A small image classifier, trained from scratch: 98430 training examples.
Rows from block 5 of a small image classifier, named by matrix and row number. Rows with one number belong to one channel. Each number is 500 + 50 x the weight over its row's rms, rounded and kept within 0 to 999. All counts start at 0. Numbers have three digits each.
After each channel's rows are labels from the 100 images, of 14976, where the channel reaches its highest value: "strongest on" is what is common among them. Only what is clearly more common there than usual is listed. The data: retinal OCT scans (Kermany 2017).
# convs1: 3x3 conv, stride 2 (model.blocks.5.convs.1.weight, 128x128x3x3, each kernel summed), inputs 0-127
# convs2: expand pointwise conv (model.blocks.5.convs.2.weight, 512x128x1x1, transposed), outputs 0-102

convs1.59:510482598472473546557532460523553512483503510609569514577488566461518449465622432469501472444503509552438591567506455472467487448575486466521491557523532456532481714561528570506499469584470442468550549494535489484530564576485440457471478492552501542474653425491487541457572568504583524460517521457545514529500510462477473532389510508483439494493489513579469511452478482457545433518456
convs2.59:436484400500477500498472500500468472500571480500539500531575607500561500553578482458537557638500457500529466572446507493500500500516525558425687491500500500503500502478549480558512484408427496610535495500507516551408533568598500572500495489500387532629500500595558518500522500517489517500459500522447446500500
strongest on: finding: normal

convs1.87:453532572501478574462479523527564399474452496522478485520504492450513486472562389517467484482543437520488453522486466475474512587579576444537551360495512484455485495534430527527527553625545520464586450475571550504505465514593433497451534516503580564445485419517467550503555568514578470377505465447508522456548539534490502515611430471494473595461536515585470478410432511602482437539503
convs2.87:582450483461500424526543509615500500500429400499341519506526595496441500561500501518512437500541500500500540527482500500495513518495557496500554469445500581473505454434483597583499544457568500536500489375594544501500493500500440527537500500500500500493456500453519500500500500500433500500404651527477538607500
strongest on: finding: normal

convs1.75:463511416511502517503589476546359448546539537444462538506532545554432486612468623491469575431479515514459573503490508515587547594475614601566496478546517535452525417493445484484554481575597553497537485495450431449474485531549541458409518457472618505525574534509480522492489437498497538594457544479536490573467511522437510493527436524527481490489404543493518533547606543553523522498494
convs2.75:500500432440454500501621525500490513404554500500533526432544537500507500477512512500500411500466500492500500523500461522583467500474500512460399500456505500500612500469500402548500530468490500583501551531513500560509500502440453417500500500500500465438520509571559500498388500487442531484485452501507500501500
strongest on: finding: diabetic macular edema

convs1.11:493391515596548504557465560438516468505531511510519536462432493453507428436511423508516505598459505583410538502434551577480495612471500449492490521462557467436477495530599513475455548482618528441497496468440622504479663503471515544528556535510526530534509529532536549527420551481515420504487448531497589500449452602509527516488508492488504539547447516512463475522563441639526562499565
convs2.11:601525600500500500500522546503500471426505546548500500549498500501497500500613397532500530500500425534567431506643445500537500353500509643569500497500528500563359504500491536494554531541494523452581467492320469500500515400476500509496520500549475612478492500500479517582505461453459509549474485500445500565500
strongest on: finding: drusen

convs1.80:485544520464549558512541342478397449554545545488495412486502483572454506532468573451535537522479483536483408456504601538612498604452482621552480503510436518568504462499428527539518414458531553482441469592482469520418494448460519528470530480502538482513513452534500452468527477432542479473425532616578503592480485513499500472453548536564484509535550476485601563523585489591565467503469
convs2.80:500472563544500420533508547500500500454419500533556476500441491474500511649457497444441500500523500427500491538500497486627457442500507529500501444569419500418476519566487500495572500574500500500500537500500497500551361539561527537500488459394543445431383538581449551500642479480500519591455456500552500500404
strongest on: finding: drusen

convs1.39:490559483453418473476537382548531571490405394459545538439468575498504437572510485417526466454540488448432462527540409549517486545423515567468516437428483394504517469516520488496500456453522550422411504508522502552463411461463535491495430514467517380441467468485554471544508494413574470455438539523602523500469488538499547393535517477450469485501477430480490462443548453545428591416454
convs2.39:481384500449503467457500500532531523495511503483548529524421450568503448435489437500486500500492500587623446500416500606404344500500477499511588498508500431500500484481466488456500594468492500433567588564500497500447500506489500500500536505467500437500474477398445529561368500500533487505521576500500453428500
strongest on: finding: diabetic macular edema

convs1.8:516582498477488513578526545441487507528403467467489529532512532482586505496472546498450529428549457491582585493493501423431565406502526472516543485504490547510496472565543487575499522429408504458455583536443522557464557487439425458500400501473591507420406623518485516619497568506528521491459411585537538490494464478457509456461418501415510441488533506456518484460448535515565580502358
convs2.8:465426541531500522500471485629500504550614544500500500471500501656500443489535494606487500476500620500656456438500530366500489500500500397467500479424507500566546662500464539500441500500535503579500470500442500500521610497477500417578462438485500611541537500500522500504450500500548447500500500511500500467500
strongest on: finding: diabetic macular edema

convs1.109:512426599495466450600519448420516528481509438518548499425496533561573527547473541444497498461534512502535549481483479481508472394489413538455487489498497380551425497481456501486466427487394569598428503451495573492614522517402444519491486537627561501565489500509424486487483471482476533458548476577470443494481443450507489450500473559582419443505456499534497424572485496461642495556465
convs2.109:512500500527462500537500500348500500576500410552500405496500524500449494481500483589556478457473584500346491421474500571457564589501514435439502469500531437623545505452417501500500500550624500463685463478460479597533495475418500500500470376483668474430500554500454500496625501543500500500500377464500477577506
strongest on: finding: diabetic macular edema

convs1.65:531549472534450500493525395397472513509428549504532478501471519526474502518550538464557519490599460518472579618427454512525511485564553479465578526501508508503526391527542525524395418511417481459554497586514505540504546577428495537485481516554533467477419564499459497555523579508527532463459545640550491427434496602495512486421485507472511521461569515525510439432465507449595582560373
convs2.65:420585489500500500572500572500423554509500500480500470514500524538500568471487458500569478500575532554641545578535500500500545486503447526498500515500583500503545596500536432500573498505496597482500498523482500530500512500544452500473503551554558526541435516522603483500498505501500406562503558506435500465500
strongest on: finding: diabetic macular edema

convs1.49:499512400474523520436509577616622459484419520434475513561447495506452516559555564515464516499472475433554536456550427502529553542440539539462449465553642418513492507452438558548562597556456512525432566435494503511504494518535527550520585475499548509472485566520606473511478449508474546523438497529454488530526392459461470590473493542558486462566477507487524489535473600520511465624410
convs2.49:500456500598433500500464462500429464591527500553609466500557581404455407500558733500500500470527537425500582500456582500500471500471500597604484417500500478564384578417500462548464500500382538427500521443424564500500464475429515574499633500500500500500471500500446500510535410545487500500470427600477516593500
strongest on: finding: diabetic macular edema

convs1.6:495518624494444531517477532542517510478491529645557482481560489483487477439555428502650464527504443510449493590492507530514537484599509511463492490550477490510460657534533531437498560568387506498535470397674463514433552521497518519459445496562521542512538440510470525526523599542544427474471497492449512558493492508537526573477579544532509481541483465614472451482527531465445488480509
convs2.6:508500500492437511452500516587613500484515450604500481500450496520348500400474533500482494583498510500477500516540475534510515390483500502452500483426520469427500486466501422605500500500427491500500500460456561489500460460476500653469433500388500500455500500479497500500560448500422459500453653494573494540420
strongest on: finding: normal

convs1.28:495490440468417435457499486574541487663513397620490541519490506495536592494550519505416452565483487445531478550527487544485514542473559534450541475486499449577446589504480557413453523569560519461569512416580494565431487561535457565537500484503500451462516496514533550489474557556537519566519555536527562508593542435543536561585467522497528460575477545542509425487420551589518472586557
convs2.28:586532573462500521424485500547436537500488500514441669500500485407367509500502553512367500715556544593546500439506500486532500416500500599500500500494419500534500500442479417484500500564523530500390500500524477547451500399440369553416500530500500552500500466500468554500512500450500500450467549500500438500500
strongest on: finding: drusen

convs1.2:521508504588516622577530519474479427580499535546618502509500522483486446506517531496546451527561491500473547530509488528520435428498510536450557426470484503406573478538522495581515463473480513518422612460499475462494675536497532510542532576506614519465440551464511519492520520526477562516491489470601456514501449571533543490562425520499455569494543471536439469421470652470547594574505
convs2.2:542534500394499500510535500442500425582620478560485465410500581500496531500536463528465585500523653532491500500466441545500610514541530500500582500503522495500636500552498602384515516510500446511567500500500500545500515421500472475500426500478496509475500451527514481594500510521494500471499569561401480589575
strongest on: finding: diabetic macular edema

convs1.38:526478561490467555526528537660446523458470500542485549578510494517558527533582537490570433456525503502527491530517490476526524520569559548505528453588553507610564501525580528436516542595424478504508430573523483499504413621586531538439439477505436598489519471471499534507530567584607575524517508538480541482516451439501501578464461487501479480543473521572515455527456573534564505652514
convs2.38:571605500541467500472412438459459500500500494500500357468586500536578500525441500500569528475500462500643450443417576449556554505500549500500610539418500479584495526474465500514419500494376500500500537533500500411500500513500522546522538500538562548500500522500454500500563433537500500500500584500507500662440
strongest on: finding: normal

convs1.62:501613558475523485486407549463558477572443528487522507493507365492526488427430386528490542527513500417563500467503507480558447437488460461581453611394550485519499527486512496502547580448496528513536505515559526642533533480467498510556428454514460548524484528558503487539651535505480540566516574486486530543561490469521519586481641513455456544479522550457460532465534522539455552405496
convs2.62:459533443518546466455544459436500493500500500517645500500446524555461500500500500571500567522664552500413517550500532500500500500513500512500550500489523446469422422564536511500500500500500468464500500519500500533500593514457500531487424500662528500591500531500473502503500491629500348487606500500667500554543
strongest on: finding: choroidal neovascularization

convs1.91:521574546574617573578422498541467460523505428411572513510548531496556493448453405479536430491620440471505508460462507563434525491552437409482555562576423505559482451555563515544531459434480455482515465426510488502567596529522500490570462650550551569493562571498495543518511438488507520502547463463504461485440514594447510494494468477456516550481547511496420456513555503501620516528480
convs2.91:498500521386448522559500539500500571531505567530500577570479391500500319466582443500500511500500454464553526500470546500500500432462478518523486537492356411500632500496500567500571475517496500492550522527500535522500510500466448467500531500505500579528504532500457500543527500398474500515500518563418420500500
strongest on: finding: diabetic macular edema

convs1.98:554515509498444517482441449504540508590568512505474508447416582549496499611541524406473547486417521406454510438535476528457534473509472491434470471474507451549409494496438431417528504552456482606469453443466443388492502508475409473444477478543500450441548549519499474499446426498470538518477538467427548484453539463525482530449497599602461451569470481421515556580500585482592500640513
convs2.98:457500471500500514561500500413671542500525500464551598440490569555573487513500500519581505422475464490504499500457509574476539406530595500500434569498586522471500458510540500647540500470506535505600500536464500480596473404535457574418579431494551532500500460426442500627500463440500481500479413500613402480500
strongest on: finding: diabetic macular edema

convs1.107:459479476464608507463496358471464507509503463474478528553479459451510477432477538486532469695461509514493490509529562523471514580512504426534440593507449478556507396542518522520514515497609497520555586463502576490417530452470485494616566453526448523587431475470496529472442473529454511523561478547476530535510420545512510525457497476446553611477480482507531504567564533603567478578415
convs2.107:413513533354550426500500500459470471450500445455500532500500391657465380500500461448494584532482500500500454500575500500500530500498435500586369543506500490500484466380498513402639499521616506500416480524571500532475451500433477468460365476500500498526470500500458645500500618505461589500500610511502444465500
strongest on: finding: drusen

convs1.60:487518570542540489584494496580499578493502521529536442465510616494528501480590546472522510395636560463531553496497524486451509497535484504574553524606532463520482555461656524480442448524523460522494553555546504605489641494440531470536469489469466497493506503440450469527490557492551526477448487540544456499540406591502458453545525497508499458536518477571522430560435553518665489483540
convs2.60:383500481500530539500423427550481500480574509556412546419500500447500530539545500432450479400505500571550500420500500423483543454543624500545543451486529517503460500421523420448540446599539500516472585516498500480534606480539495592472500410500487648604574505495531500464500614527544459489584533548536426471536
strongest on: finding: diabetic macular edema

convs1.105:456452513547553486511526502398499535449603553421545566580567476529519542520474526513609543455460541621587502560464596506476486535529512477500501503521508467496438409581530522526450596436544476575474549558515537449496498466418542604490489491567475568575538491503575521487393481514483502527576439525441502485515522477573462522491511535584575412561472498573501518570531548459539439425570
convs2.105:500366500528500500500464500500500462474415484599500500500525565503453500531599391500503453522500439623500500548500494500449429500500520500500435471440533500500500500546524431430387500548534571500497446500590500500523479467446463457470500527500474483500427495500500519467531500538534473443543640568407465463557
strongest on: finding: drusen

convs1.14:500434522495497442406428480475526498459442503540560472519475460469553429527520492527573470534550509601469505582450474579479490543543498440458494503530446478497509490646475547519375398495430489536548503528524491492555406497469536443482562524536496554482519620522545460456404575485590502425555502602518383439505471456522513487571526505502502475464534501662427511497466526513503511545563
convs2.14:426437474400500487500494459564550500456500500491500529477552391500467500483549512621446500500528572635503500416525500541500485459442466443500509500498500433483500431458469532436472500555455444512521500500468506500570593549500500560504493500526528497500466426549498447500576560500517638546432632488500500500500
strongest on: finding: normal

convs1.50:492467484568563536449516424508407503563486535497630587472500451464425441513452509448577453513396501488487518566485528513520487544483517465554499563581471472436534375580528467345566417499563536461507519502513590471476427548472472439525511528522484484568465436491514500590461529516491499530455442588415645577505510450463528481503450521478551523524502484493441533476569573545509537501473
convs2.50:502500500484500461500569500530505433401500509561513500496493481580498500500500500500465511500468520500500500500439391500491402500468500405500501656500515489596547564510436402500537540512418584472576487461500531529500444412459575584529500489505426387402470500586431557500500479514500500523430483500465529490500
strongest on: finding: drusen

convs1.18:522448468555552536537447584481479502517505400549507509488465529470413456450403383487552532564500461558595482520552447500609522473398424497506510449472553479465529416487496514566523530407647550488574554537486479495438490473470430556523442535503391541514446496578434421520600517512479495518439518487539489533495499479476519472490512464464504546466441513496546563376560492500465552424427
convs2.18:476500560500499500527489500500404444531538492407592517621499402500575497518414545504441604457543500360541500482375560409422603572500517447500500576527500500554428506533487458452520500534459500493500532500500489604443531348500469566594500500504451501435567500419582547482522474580500495500500500500535583488500
strongest on: finding: drusen

convs1.54:472564394439517505451385544560454511528445516436426562550468530469494428472501402505570407578500473517572483550445504487553473628481474423461485587540501466586507411461502512600549483553603504477432520484496580537603508493497482509553485462493486552557503577523549503504588430432567540540495540465497533504482520507476466520557549434469479568513530482512548615470561520597492503511497
convs2.54:580500500472477512425501451538500402574540500500500500595500500456485500471491546509595565500500391500398463500550532500494475448500406500585459552454553500500500516425465614548598506509477498474393609500423489505597603488456523477500500515500520500500500504500500529500529499602500500556517410500473500500500
strongest on: finding: drusen

convs1.123:543488574428589541398500441498468486554477513470498519489418534491491549564526531540559517628458498530482485488529508505511492678471485489509496641506464488508519357511482513525547478492550491450492547480479598482491418488480493549578526505530499528585483417526604462476594468479520495585502603507497490519517395506486447517514566492470541541568543501470589526444541547595503484550432
convs2.123:500500500500376336479461500529444621509500537474561462542500501500533419500635456500421500458500566595471454460607406552635498621500628329573566391385549567486557553523500483541498531309500591621470500500500482500500532477473500500441582500481486531414500500500455571500528504500500668492483537500576503406555
strongest on: finding: drusen

convs1.44:495458521494523525559615476524522502592467506557424513431573522521498511562457547590514500509405491408512560457519464510526477526565489566460475475462440366467520610472503518535475482446565499434395610491472580486399538523509505528547548496419521514498510498526578558476553489465503523545478507456493541439571448541510475568545406527515452458558431514452434547496627487564587534550452
convs2.44:500500501500460500500500500542586492485488482563500520545500641500551580497519417405424484574500529486500469500542494483500398486451585500575446524500450500500500551533471414459500528492553489511500539500500500538500500500505500567526492426565500465500685488506500500508464500453500548441546454519512563460500
strongest on: finding: drusen

convs1.118:512563492499532471454493501470461482514597534405507515503550512608520515551450546500518523542502473480622464476501601544451499495524516479512516515533467507574543494492495494504583525439597522518432561589488514495483586485454508595560543436515464478498549599604630487614463473445508523582551477503495481566630545541579533485553359492518520499569589508507483530517490492494502594488557
convs2.118:561430500454520501551510474527525552500470500519508485556497477456588500500463488579530500500500547481484564451523492500500546520500500500594500508536487500392500563506500627407500504469533566606500413543460500448424509520586500483467519442562540503448480349500446500500500485500469507571488458422477500565500
strongest on: finding: drusen

convs1.24:477432565535561508510508502526476475481614575560468489576465492475512519510498511489534442529424548537543488548464624596552467437453484544409417466535572452441510522473575463477481439532481496574501409472438434494513576475501612457472451568525525465546533579612422495456502417484403505539510558526490488480517476578581466458562510566507523548549413476501542482564483498383556488457533
convs2.24:572510500500428487456500592409500443603517500500485547406500369561500527500500567443515494516494500427336500604488649500447441462500528500546500500487500558500455538500500461500490495555529306551500467500525500561551500498500443556372512559474549500503502462500462503505500503435481509468429500435606475441500
strongest on: finding: diabetic macular edema

convs1.56:472549499438539652480435438403462484517493556534424525549451512469449473493472505436529478512445477442531380564568511481556580554500487497480423565480459482570573458419432596498637542444520558515498541511516550548555474552470471446526496523488498533452497552514456473582606445529534571493433577585533588526557563447482561465536528536498458461564522475434546539508476495508458549502463
convs2.56:501500500500506500449491517500537497566450478500520407449500500595611500556472463497466602500545500502480463500524500500500500515520491393500358500472500501491500404473500541500591476500452633490447529503475547500503496431392503500500481438500470500519500500500434500500522500408497500596457535494518561426484
strongest on: finding: choroidal neovascularization

convs1.13:483506483541475513478524535505537518427529517545538512521496476554517533524583445545507544463447508536516406570520588509485502628415478534465463485430450359487534585539353562412520554558487558498641535549546478507480476494542562606467531460449415588502558427458523525444558487472545465494408487512524478519511464438433487550563571491521521525532466469569559474469470525477445512537576
convs2.13:500454500500506450500500478500459500474500500437462569500500500446510500564494452490482500498558450582500500500637500500500407500508500524500580442500500500550500534531437411500501500500564500541500457500378574442443500480523500616500500500625544462500500500426500509495473550499500530406455576486432516500561
strongest on: finding: normal

convs1.22:407476485528551552464507502410464440483483531434363556548418436490490389498513504573534482535468466487539403511470454436463645509467511448555551590503516538492487379454446555477543486532563529499636568464546486524521535484588460557541511450458462549461454439527571498580531489574496493444468471504563529558591544558450562540532458493444516485522479508484504551447521516487455539512570
convs2.22:500500582527432535500520571541385500550563472510500422500500622500527472437520500500588384455542500448509478517500547613461530557545460500517370500500441500500518551444600500456500494500500461401399434466561416506500500500500427364473579516500445500448516447500500485516500500450482500528500500469500440445546
strongest on: finding: drusen

convs1.100:519483496472531502420493507481464475459406575462492546504474481475552471565451553450438501433427513507536496594472505540466545462502547519550462484512519424466438333520380539514538594505425548458439574505579496452506468435547543573526490464489544527482439445553665453505541504384473557524486531495512538544540473467554517462514537535472447475522435504538531524530503543342485511573460
convs2.100:500530508538467520546500504409545500493379541452562530500651452500529457440500498500500470419391500462497429477392459400409562500489527500572500510500500442489500530487462438500438500424569493500431520415500500465500438437506469569411524456533549539461492521603476403490500555562500486487599489481500535500500
strongest on: finding: diabetic macular edema

convs1.122:437532471559538543541393477486477467555463498383596527548567499502526437489560574536484567465511483488527573520547427438580517496520526526534521390474503476476521415514456546564538517509496539447530482475506495446625518585496536457500447623510565507441481541461528499407517442552499618476489563529466519577508465508410501564443467527597527473507537528575503473514536492468604487630513
convs2.122:552552603470596607570540539405402431500500457500500571383471500515495500500388500648547500516558536490500534500470507386533500469456515570463437500500500500500500442444464522553540540534392500542500500469572500449475500500500500519460598536500473539500486499651500484500500468432423500532448451572500585500500
strongest on: finding: diabetic macular edema

convs1.88:602499610495530486525539465553592615440462486454516506455513587495449499499439573441469505508540509576538569500529496623445547490511498544484470541460548431478491407580521455495557518527541516476431551456529521553530483489479573468550539494563509477513544517471455499530592566411577588614500578512524408559550452534450538432585552536565497587435474519517452530514539462557545539490550
convs2.88:500500548481497596465536589500573387500500500500554476500501500500400500431435670514498500459499391610457430498418541569438518647473503446500500461525492503500500632500480492400465500525460569500455453543383500499513500503500520500695500424459571500500500449468467592500512445567519508473448531500532473443538
strongest on: finding: drusen

convs1.10:491500552487537528520431481449489558526498514561479513533496514496477587485432491688587487487468457444539464536497497404505483487546409482452462444486456520490416498429527452520485448575463458494708458479529508516487546492420508432548578486557432514486560482405502536591510508588463468522459443499412526464558526516477563475491515571494493490422547517479399475454551525445459501485446
convs2.10:500404500500494566428550530498455500500500522546500399500468582500537552499545479415429540540654488468531604471406493602500444481486500500499495500500461564433572509500695532505500500423536500374500365500559558500500500474541500594327500676500388451500514510500456500458520500500555427500500547488564500499359
strongest on: finding: drusen

convs1.12:478474496584544442550597579499537518524483513485556500552468458499484477666505578544550507556493489464507637468500455541540476528590565606530530493612516510424453471517588513596456529543499544518513497409471565477474529558526513506609566443480568467507473457497599486407465497502516521497500529528531466534508501512495430548560445527475421564575442515487473451497515498631540484552456
convs2.12:521519500445496502500500500485405470500500478500532521416578568414626500455497500449500456500500563500453464471537411500500500517464501532377590456516583500483527486500521392500500434458500507516376455496524431500438441411539500500515500601570517500464525462500500500406390500500475517446542500492581500572487
strongest on: finding: drusen

convs1.63:494448567583480454567646494516537588542430506598504536449553587440461441539432527491481515437463483482512526492519493526507477455527443602466494467484578429475456576474557397501459465498461567501493491417491468480515556460352466490478476486400513513487445554565488464535533553469390563473502527500535510458482516508485589531487418527480499543470482517422480427550605486465573517542406
convs2.63:457518421523500518581635500447579460500478486508500500500470566500420551500500433452500485409501420475538492511500500522500563500461569390558407468454469433500570500462519500500532588448500533418526500383500500415458500527500402500502542414500646500480711549437531500500500500521580500500457477478519500493500
strongest on: finding: diabetic macular edema