{
  "drop_path": 0.1,
  "depths": [5, 5, 5],
  "orthogonalizer": "polar_express"
}
Rows from block 4 of a small image classifier, named by matrix and row number. Rows with one number belong to one channel. Each number is 50 + 15 x the weight over its row's rms, rounded and kept within 0 to 99. All counts start at 0.
After each channel's rows are labels from the 100 images, of 14976, where the channel reaches its highest value: "colour at peak" is the nearest of a few named colours to the mean colour under the peak. Only what is clearly more common there than usual is listed. The data: retinal OCT scans (Kermany 2017).
# convs1: 3x3 conv (model.blocks.4.convs.1.weight, 64x64x3x3, each kernel summed), inputs 0-63
# convs2: expand pointwise conv (model.blocks.4.convs.2.weight, 256x64x1x1, transposed), outputs 0-127

convs1.15:37 63 41 35 45 43 36 60 32 65 31 58 35 81 60 59 58 42 17 60 38 54 30 36 68 47 31 30 39 29 45 42 40 43 12 25 38 41 35 42 50 28 50 42 42 60 62 39 45 65 36 29 33 57 26 44 32 45 70 50 41 70 70 43
convs2.15:47 44 50 33 75 17 41 86 38 57 50 50 50 46 74 48 37 50 00 50 50 50 49 48 39 50 40 59 50 71 36 50 40 50 62 37 50 50 50 50 48 50 44 72 61 50 63 53 76 50 27 36 41 50 45 50 50 73 71 62 53 54 50 46 50 50 50 46 58 50 23 50 37 64 50 20 50 01 50 37 48 42 56 59 29 29 15 53 86 39 50 43 50 46 45 37 39 50 54 50 52 60 50 50 50 66 50 51 77 23 66 50 61 53 27 37 50 50 79 58 63 62 48 50 52 50 87 56
colour at peak: grey

convs1.5:42 46 45 57 69 25 50 58 49 48 52 62 38 58 44 64 83 57 75 62 66 64 77 64 77 93 47 49 44 45 52 35 34 42 61 47 68 42 54 80 46 48 48 40 76 48 42 46 46 56 32 87 44 76 48 47 77 60 57 52 48 57 47 70
convs2.5:43 50 45 50 30 50 50 67 50 82 60 26 43 19 49 53 50 50 50 50 29 41 50 50 50 50 50 34 44 50 15 00 35 50 40 01 50 45 50 15 50 50 50 38 50 50 07 50 37 50 50 35 27 40 31 50 54 38 45 50 51 50 46 41 72 50 31 33 36 41 50 47 50 13 52 42 50 48 50 48 50 39 20 50 45 49 36 50 19 23 50 40 37 27 50 55 34 51 43 20 73 50 76 88 50 56 50 34 25 55 50 49 50 06 20 50 26 53 67 73 70 50 50 43 45 49 64 50
colour at peak: grey

convs1.61:43 51 37 40 25 34 38 38 51 40 71 47 34 77 71 39 45 49 50 47 48 56 39 48 44 59 49 37 49 50 35 28 42 44 28 49 48 28 43 54 55 24 25 37 46 50 31 44 46 54 25 46 48 54 29 31 00 41 61 41 27 41 42 55
convs2.61:46 65 36 38 55 58 76 43 50 89 50 37 50 51 50 12 50 51 21 54 52 51 78 48 59 30 16 49 50 34 51 98 50 40 50 50 50 50 50 75 67 53 64 50 37 61 78 50 50 87 58 50 62 50 54 65 22 81 50 48 44 48 63 50 50 42 57 73 49 52 39 41 50 64 58 48 50 29 21 14 46 50 26 50 43 92 67 50 57 60 45 50 20 50 50 56 78 50 46 68 58 50 79 47 42 59 78 66 50 90 72 77 33 50 50 51 66 50 62 50 50 65 50 48 50 23 68 58
colour at peak: grey

convs1.22:45 54 53 46 82 61 46 64 54 45 68 78 59 59 41 63 79 47 88 00 70 54 48 81 46 96 57 50 45 47 51 57 49 47 49 53 71 50 55 70 47 47 56 53 71 41 43 42 53 50 44 79 49 60 50 46 46 48 37 53 57 46 52 41
convs2.22:50 65 61 38 76 23 57 61 25 50 34 40 52 50 69 56 35 35 28 35 57 34 50 53 74 22 40 50 50 61 61 43 45 50 40 42 45 50 50 36 36 50 52 70 50 44 21 48 50 24 50 40 50 13 50 53 44 50 50 50 50 37 50 21 48 59 80 50 50 53 54 24 65 50 50 60 29 50 50 55 76 50 47 52 42 68 50 50 50 32 40 44 50 55 50 68 50 40 78 36 54 50 50 51 19 50 37 48 29 50 49 50 50 50 64 27 29 43 15 47 50 50 62 46 44 46 26 50
colour at peak: grey

convs1.50:46 59 53 34 64 62 42 35 75 21 91 45 43 06 55 50 36 37 57 50 25 38 50 47 44 43 44 39 48 49 49 48 66 47 35 30 64 36 47 33 63 27 52 43 46 53 61 55 57 44 38 31 46 53 35 52 54 59 42 57 54 00 68 59
convs2.50:72 50 45 45 51 65 33 50 50 50 49 50 54 38 37 50 57 50 95 58 32 50 67 50 50 35 94 35 50 46 99 42 39 68 50 48 34 49 34 47 50 54 27 50 50 50 22 50 50 37 99 50 33 50 57 50 25 54 48 50 50 78 81 13 50 42 38 43 42 50 46 43 52 13 53 51 71 73 50 46 40 53 50 54 71 25 80 53 50 36 58 39 85 52 32 44 47 63 17 31 48 47 52 40 50 47 53 59 61 41 52 50 61 28 55 50 67 50 57 50 50 42 71 61 50 50 50 44
colour at peak: grey

convs1.6:42 63 39 37 71 44 43 43 34 57 41 46 29 76 28 44 30 44 44 31 42 48 45 50 47 64 35 34 32 38 39 58 60 50 41 36 46 46 39 74 52 37 36 48 42 36 51 44 39 37 49 28 35 57 37 24 00 47 98 54 47 64 61 46
convs2.6:35 50 34 50 48 40 50 47 50 50 50 77 56 50 57 50 67 31 31 43 50 50 50 79 39 35 64 50 54 50 49 50 39 50 85 27 67 50 50 50 50 50 51 59 70 41 81 50 50 19 50 67 81 57 60 56 50 56 83 47 50 50 50 37 63 43 37 82 37 45 80 73 50 48 61 49 47 45 64 52 30 36 51 61 45 41 50 50 57 14 50 50 50 46 40 50 50 50 67 46 32 36 54 55 74 50 53 65 44 50 38 51 79 39 74 59 66 85 58 91 74 68 71 50 56 78 50 60
colour at peak: grey

convs1.21:86 57 74 74 72 59 61 44 48 73 58 42 62 76 42 57 51 46 37 36 35 32 54 42 55 54 43 61 45 82 72 35 46 49 60 87 56 70 55 45 44 53 69 83 47 57 51 58 60 41 78 58 69 31 64 50 36 62 36 52 66 45 56 37
convs2.21:50 77 26 52 50 50 50 40 24 24 38 33 33 50 51 50 80 19 37 50 65 20 35 28 64 50 50 21 50 41 48 50 20 36 50 50 44 50 59 46 58 58 21 41 50 56 50 46 32 50 53 27 50 74 18 48 38 50 24 60 50 51 43 50 55 40 45 41 27 50 42 50 42 50 55 77 44 18 25 28 50 50 50 73 43 54 35 59 81 41 53 50 47 50 50 48 80 59 59 50 42 12 56 50 17 50 50 00 43 43 72 42 46 37 59 07 35 50 62 35 43 45 50 50 30 31 25 38
colour at peak: white

convs1.1:63 56 73 78 56 58 41 30 46 39 52 67 59 60 26 29 36 56 49 56 67 26 59 57 38 63 92 59 65 63 75 43 63 43 57 65 82 67 60 48 28 63 60 63 51 63 37 60 54 50 62 32 64 55 64 67 65 39 63 56 62 37 56 20
convs2.1:12 50 12 41 50 50 50 34 50 49 34 04 50 67 39 76 63 41 47 50 99 50 79 42 76 85 42 42 49 62 15 11 22 50 50 33 50 30 36 44 70 22 48 63 39 40 39 43 33 72 56 50 50 69 45 54 30 78 50 66 79 50 23 50 17 13 50 50 42 50 15 53 43 27 55 51 62 60 50 50 72 35 47 36 50 55 66 60 47 62 40 50 78 50 52 50 50 50 50 49 66 50 37 39 50 21 58 21 00 55 68 54 61 32 49 43 40 46 50 50 26 33 37 65 72 74 26 50
colour at peak: white

convs1.34:55 58 69 73 60 53 72 76 71 64 52 54 62 36 61 47 63 57 84 45 60 65 30 53 52 43 68 48 69 78 66 55 53 56 51 73 71 70 51 46 49 63 73 57 76 73 44 49 41 48 69 37 72 40 49 67 34 33 52 45 63 31 58 17
convs2.34:48 50 40 41 74 51 32 28 41 34 28 50 24 26 43 58 43 29 20 41 50 17 50 30 20 22 53 50 00 39 50 50 32 26 50 39 50 76 50 50 65 50 50 50 87 44 50 50 34 37 41 50 35 68 50 52 26 45 50 53 50 50 39 28 50 66 50 36 21 53 43 73 50 40 34 50 50 39 50 45 50 57 50 47 85 54 49 96 56 32 50 45 46 43 50 75 53 50 50 41 50 50 50 50 94 50 50 25 50 28 43 27 32 28 21 50 44 50 65 33 31 22 42 51 53 57 37 57
colour at peak: white

convs1.7:45 67 39 28 09 52 47 60 46 25 30 29 44 60 70 48 54 48 37 58 30 48 55 40 62 50 40 42 42 55 32 67 53 62 50 56 06 24 39 47 53 43 27 42 25 30 48 39 35 50 38 41 38 41 44 40 21 53 69 48 28 42 36 31
convs2.7:65 38 22 50 58 50 50 56 50 43 59 31 50 50 34 50 49 55 50 50 66 56 50 56 70 70 52 50 45 64 50 36 57 50 40 50 46 48 49 50 42 60 50 35 64 54 50 50 79 42 27 67 36 69 50 69 50 80 23 50 50 18 60 69 75 50 50 52 09 50 45 50 29 50 08 50 66 66 15 50 72 47 50 51 73 50 50 50 39 50 39 28 50 57 50 59 69 64 58 49 70 50 07 63 26 50 50 50 46 72 80 73 75 68 50 50 50 50 64 30 50 53 53 35 77 42 71 48
colour at peak: grey

convs1.38:56 56 14 26 49 41 21 48 56 56 33 40 44 71 46 40 35 55 51 51 24 65 08 51 55 60 31 46 30 50 27 62 53 47 55 38 45 33 21 33 44 43 26 24 51 14 49 41 42 60 39 37 38 54 41 43 48 47 55 29 39 51 63 45
convs2.38:50 65 50 38 65 50 68 26 42 50 76 50 55 58 50 29 50 46 45 60 75 60 49 70 58 54 50 79 71 69 47 50 14 44 42 66 49 31 69 49 40 50 45 57 65 50 69 75 36 44 50 50 50 45 50 63 49 85 16 50 50 50 59 53 41 35 46 32 57 27 66 38 50 41 43 37 50 24 50 50 50 50 41 46 48 55 50 67 50 05 60 26 17 72 62 45 25 50 46 41 38 50 72 44 80 50 50 19 99 69 46 50 71 39 50 49 58 50 50 45 44 54 62 50 39 10 52 66
colour at peak: grey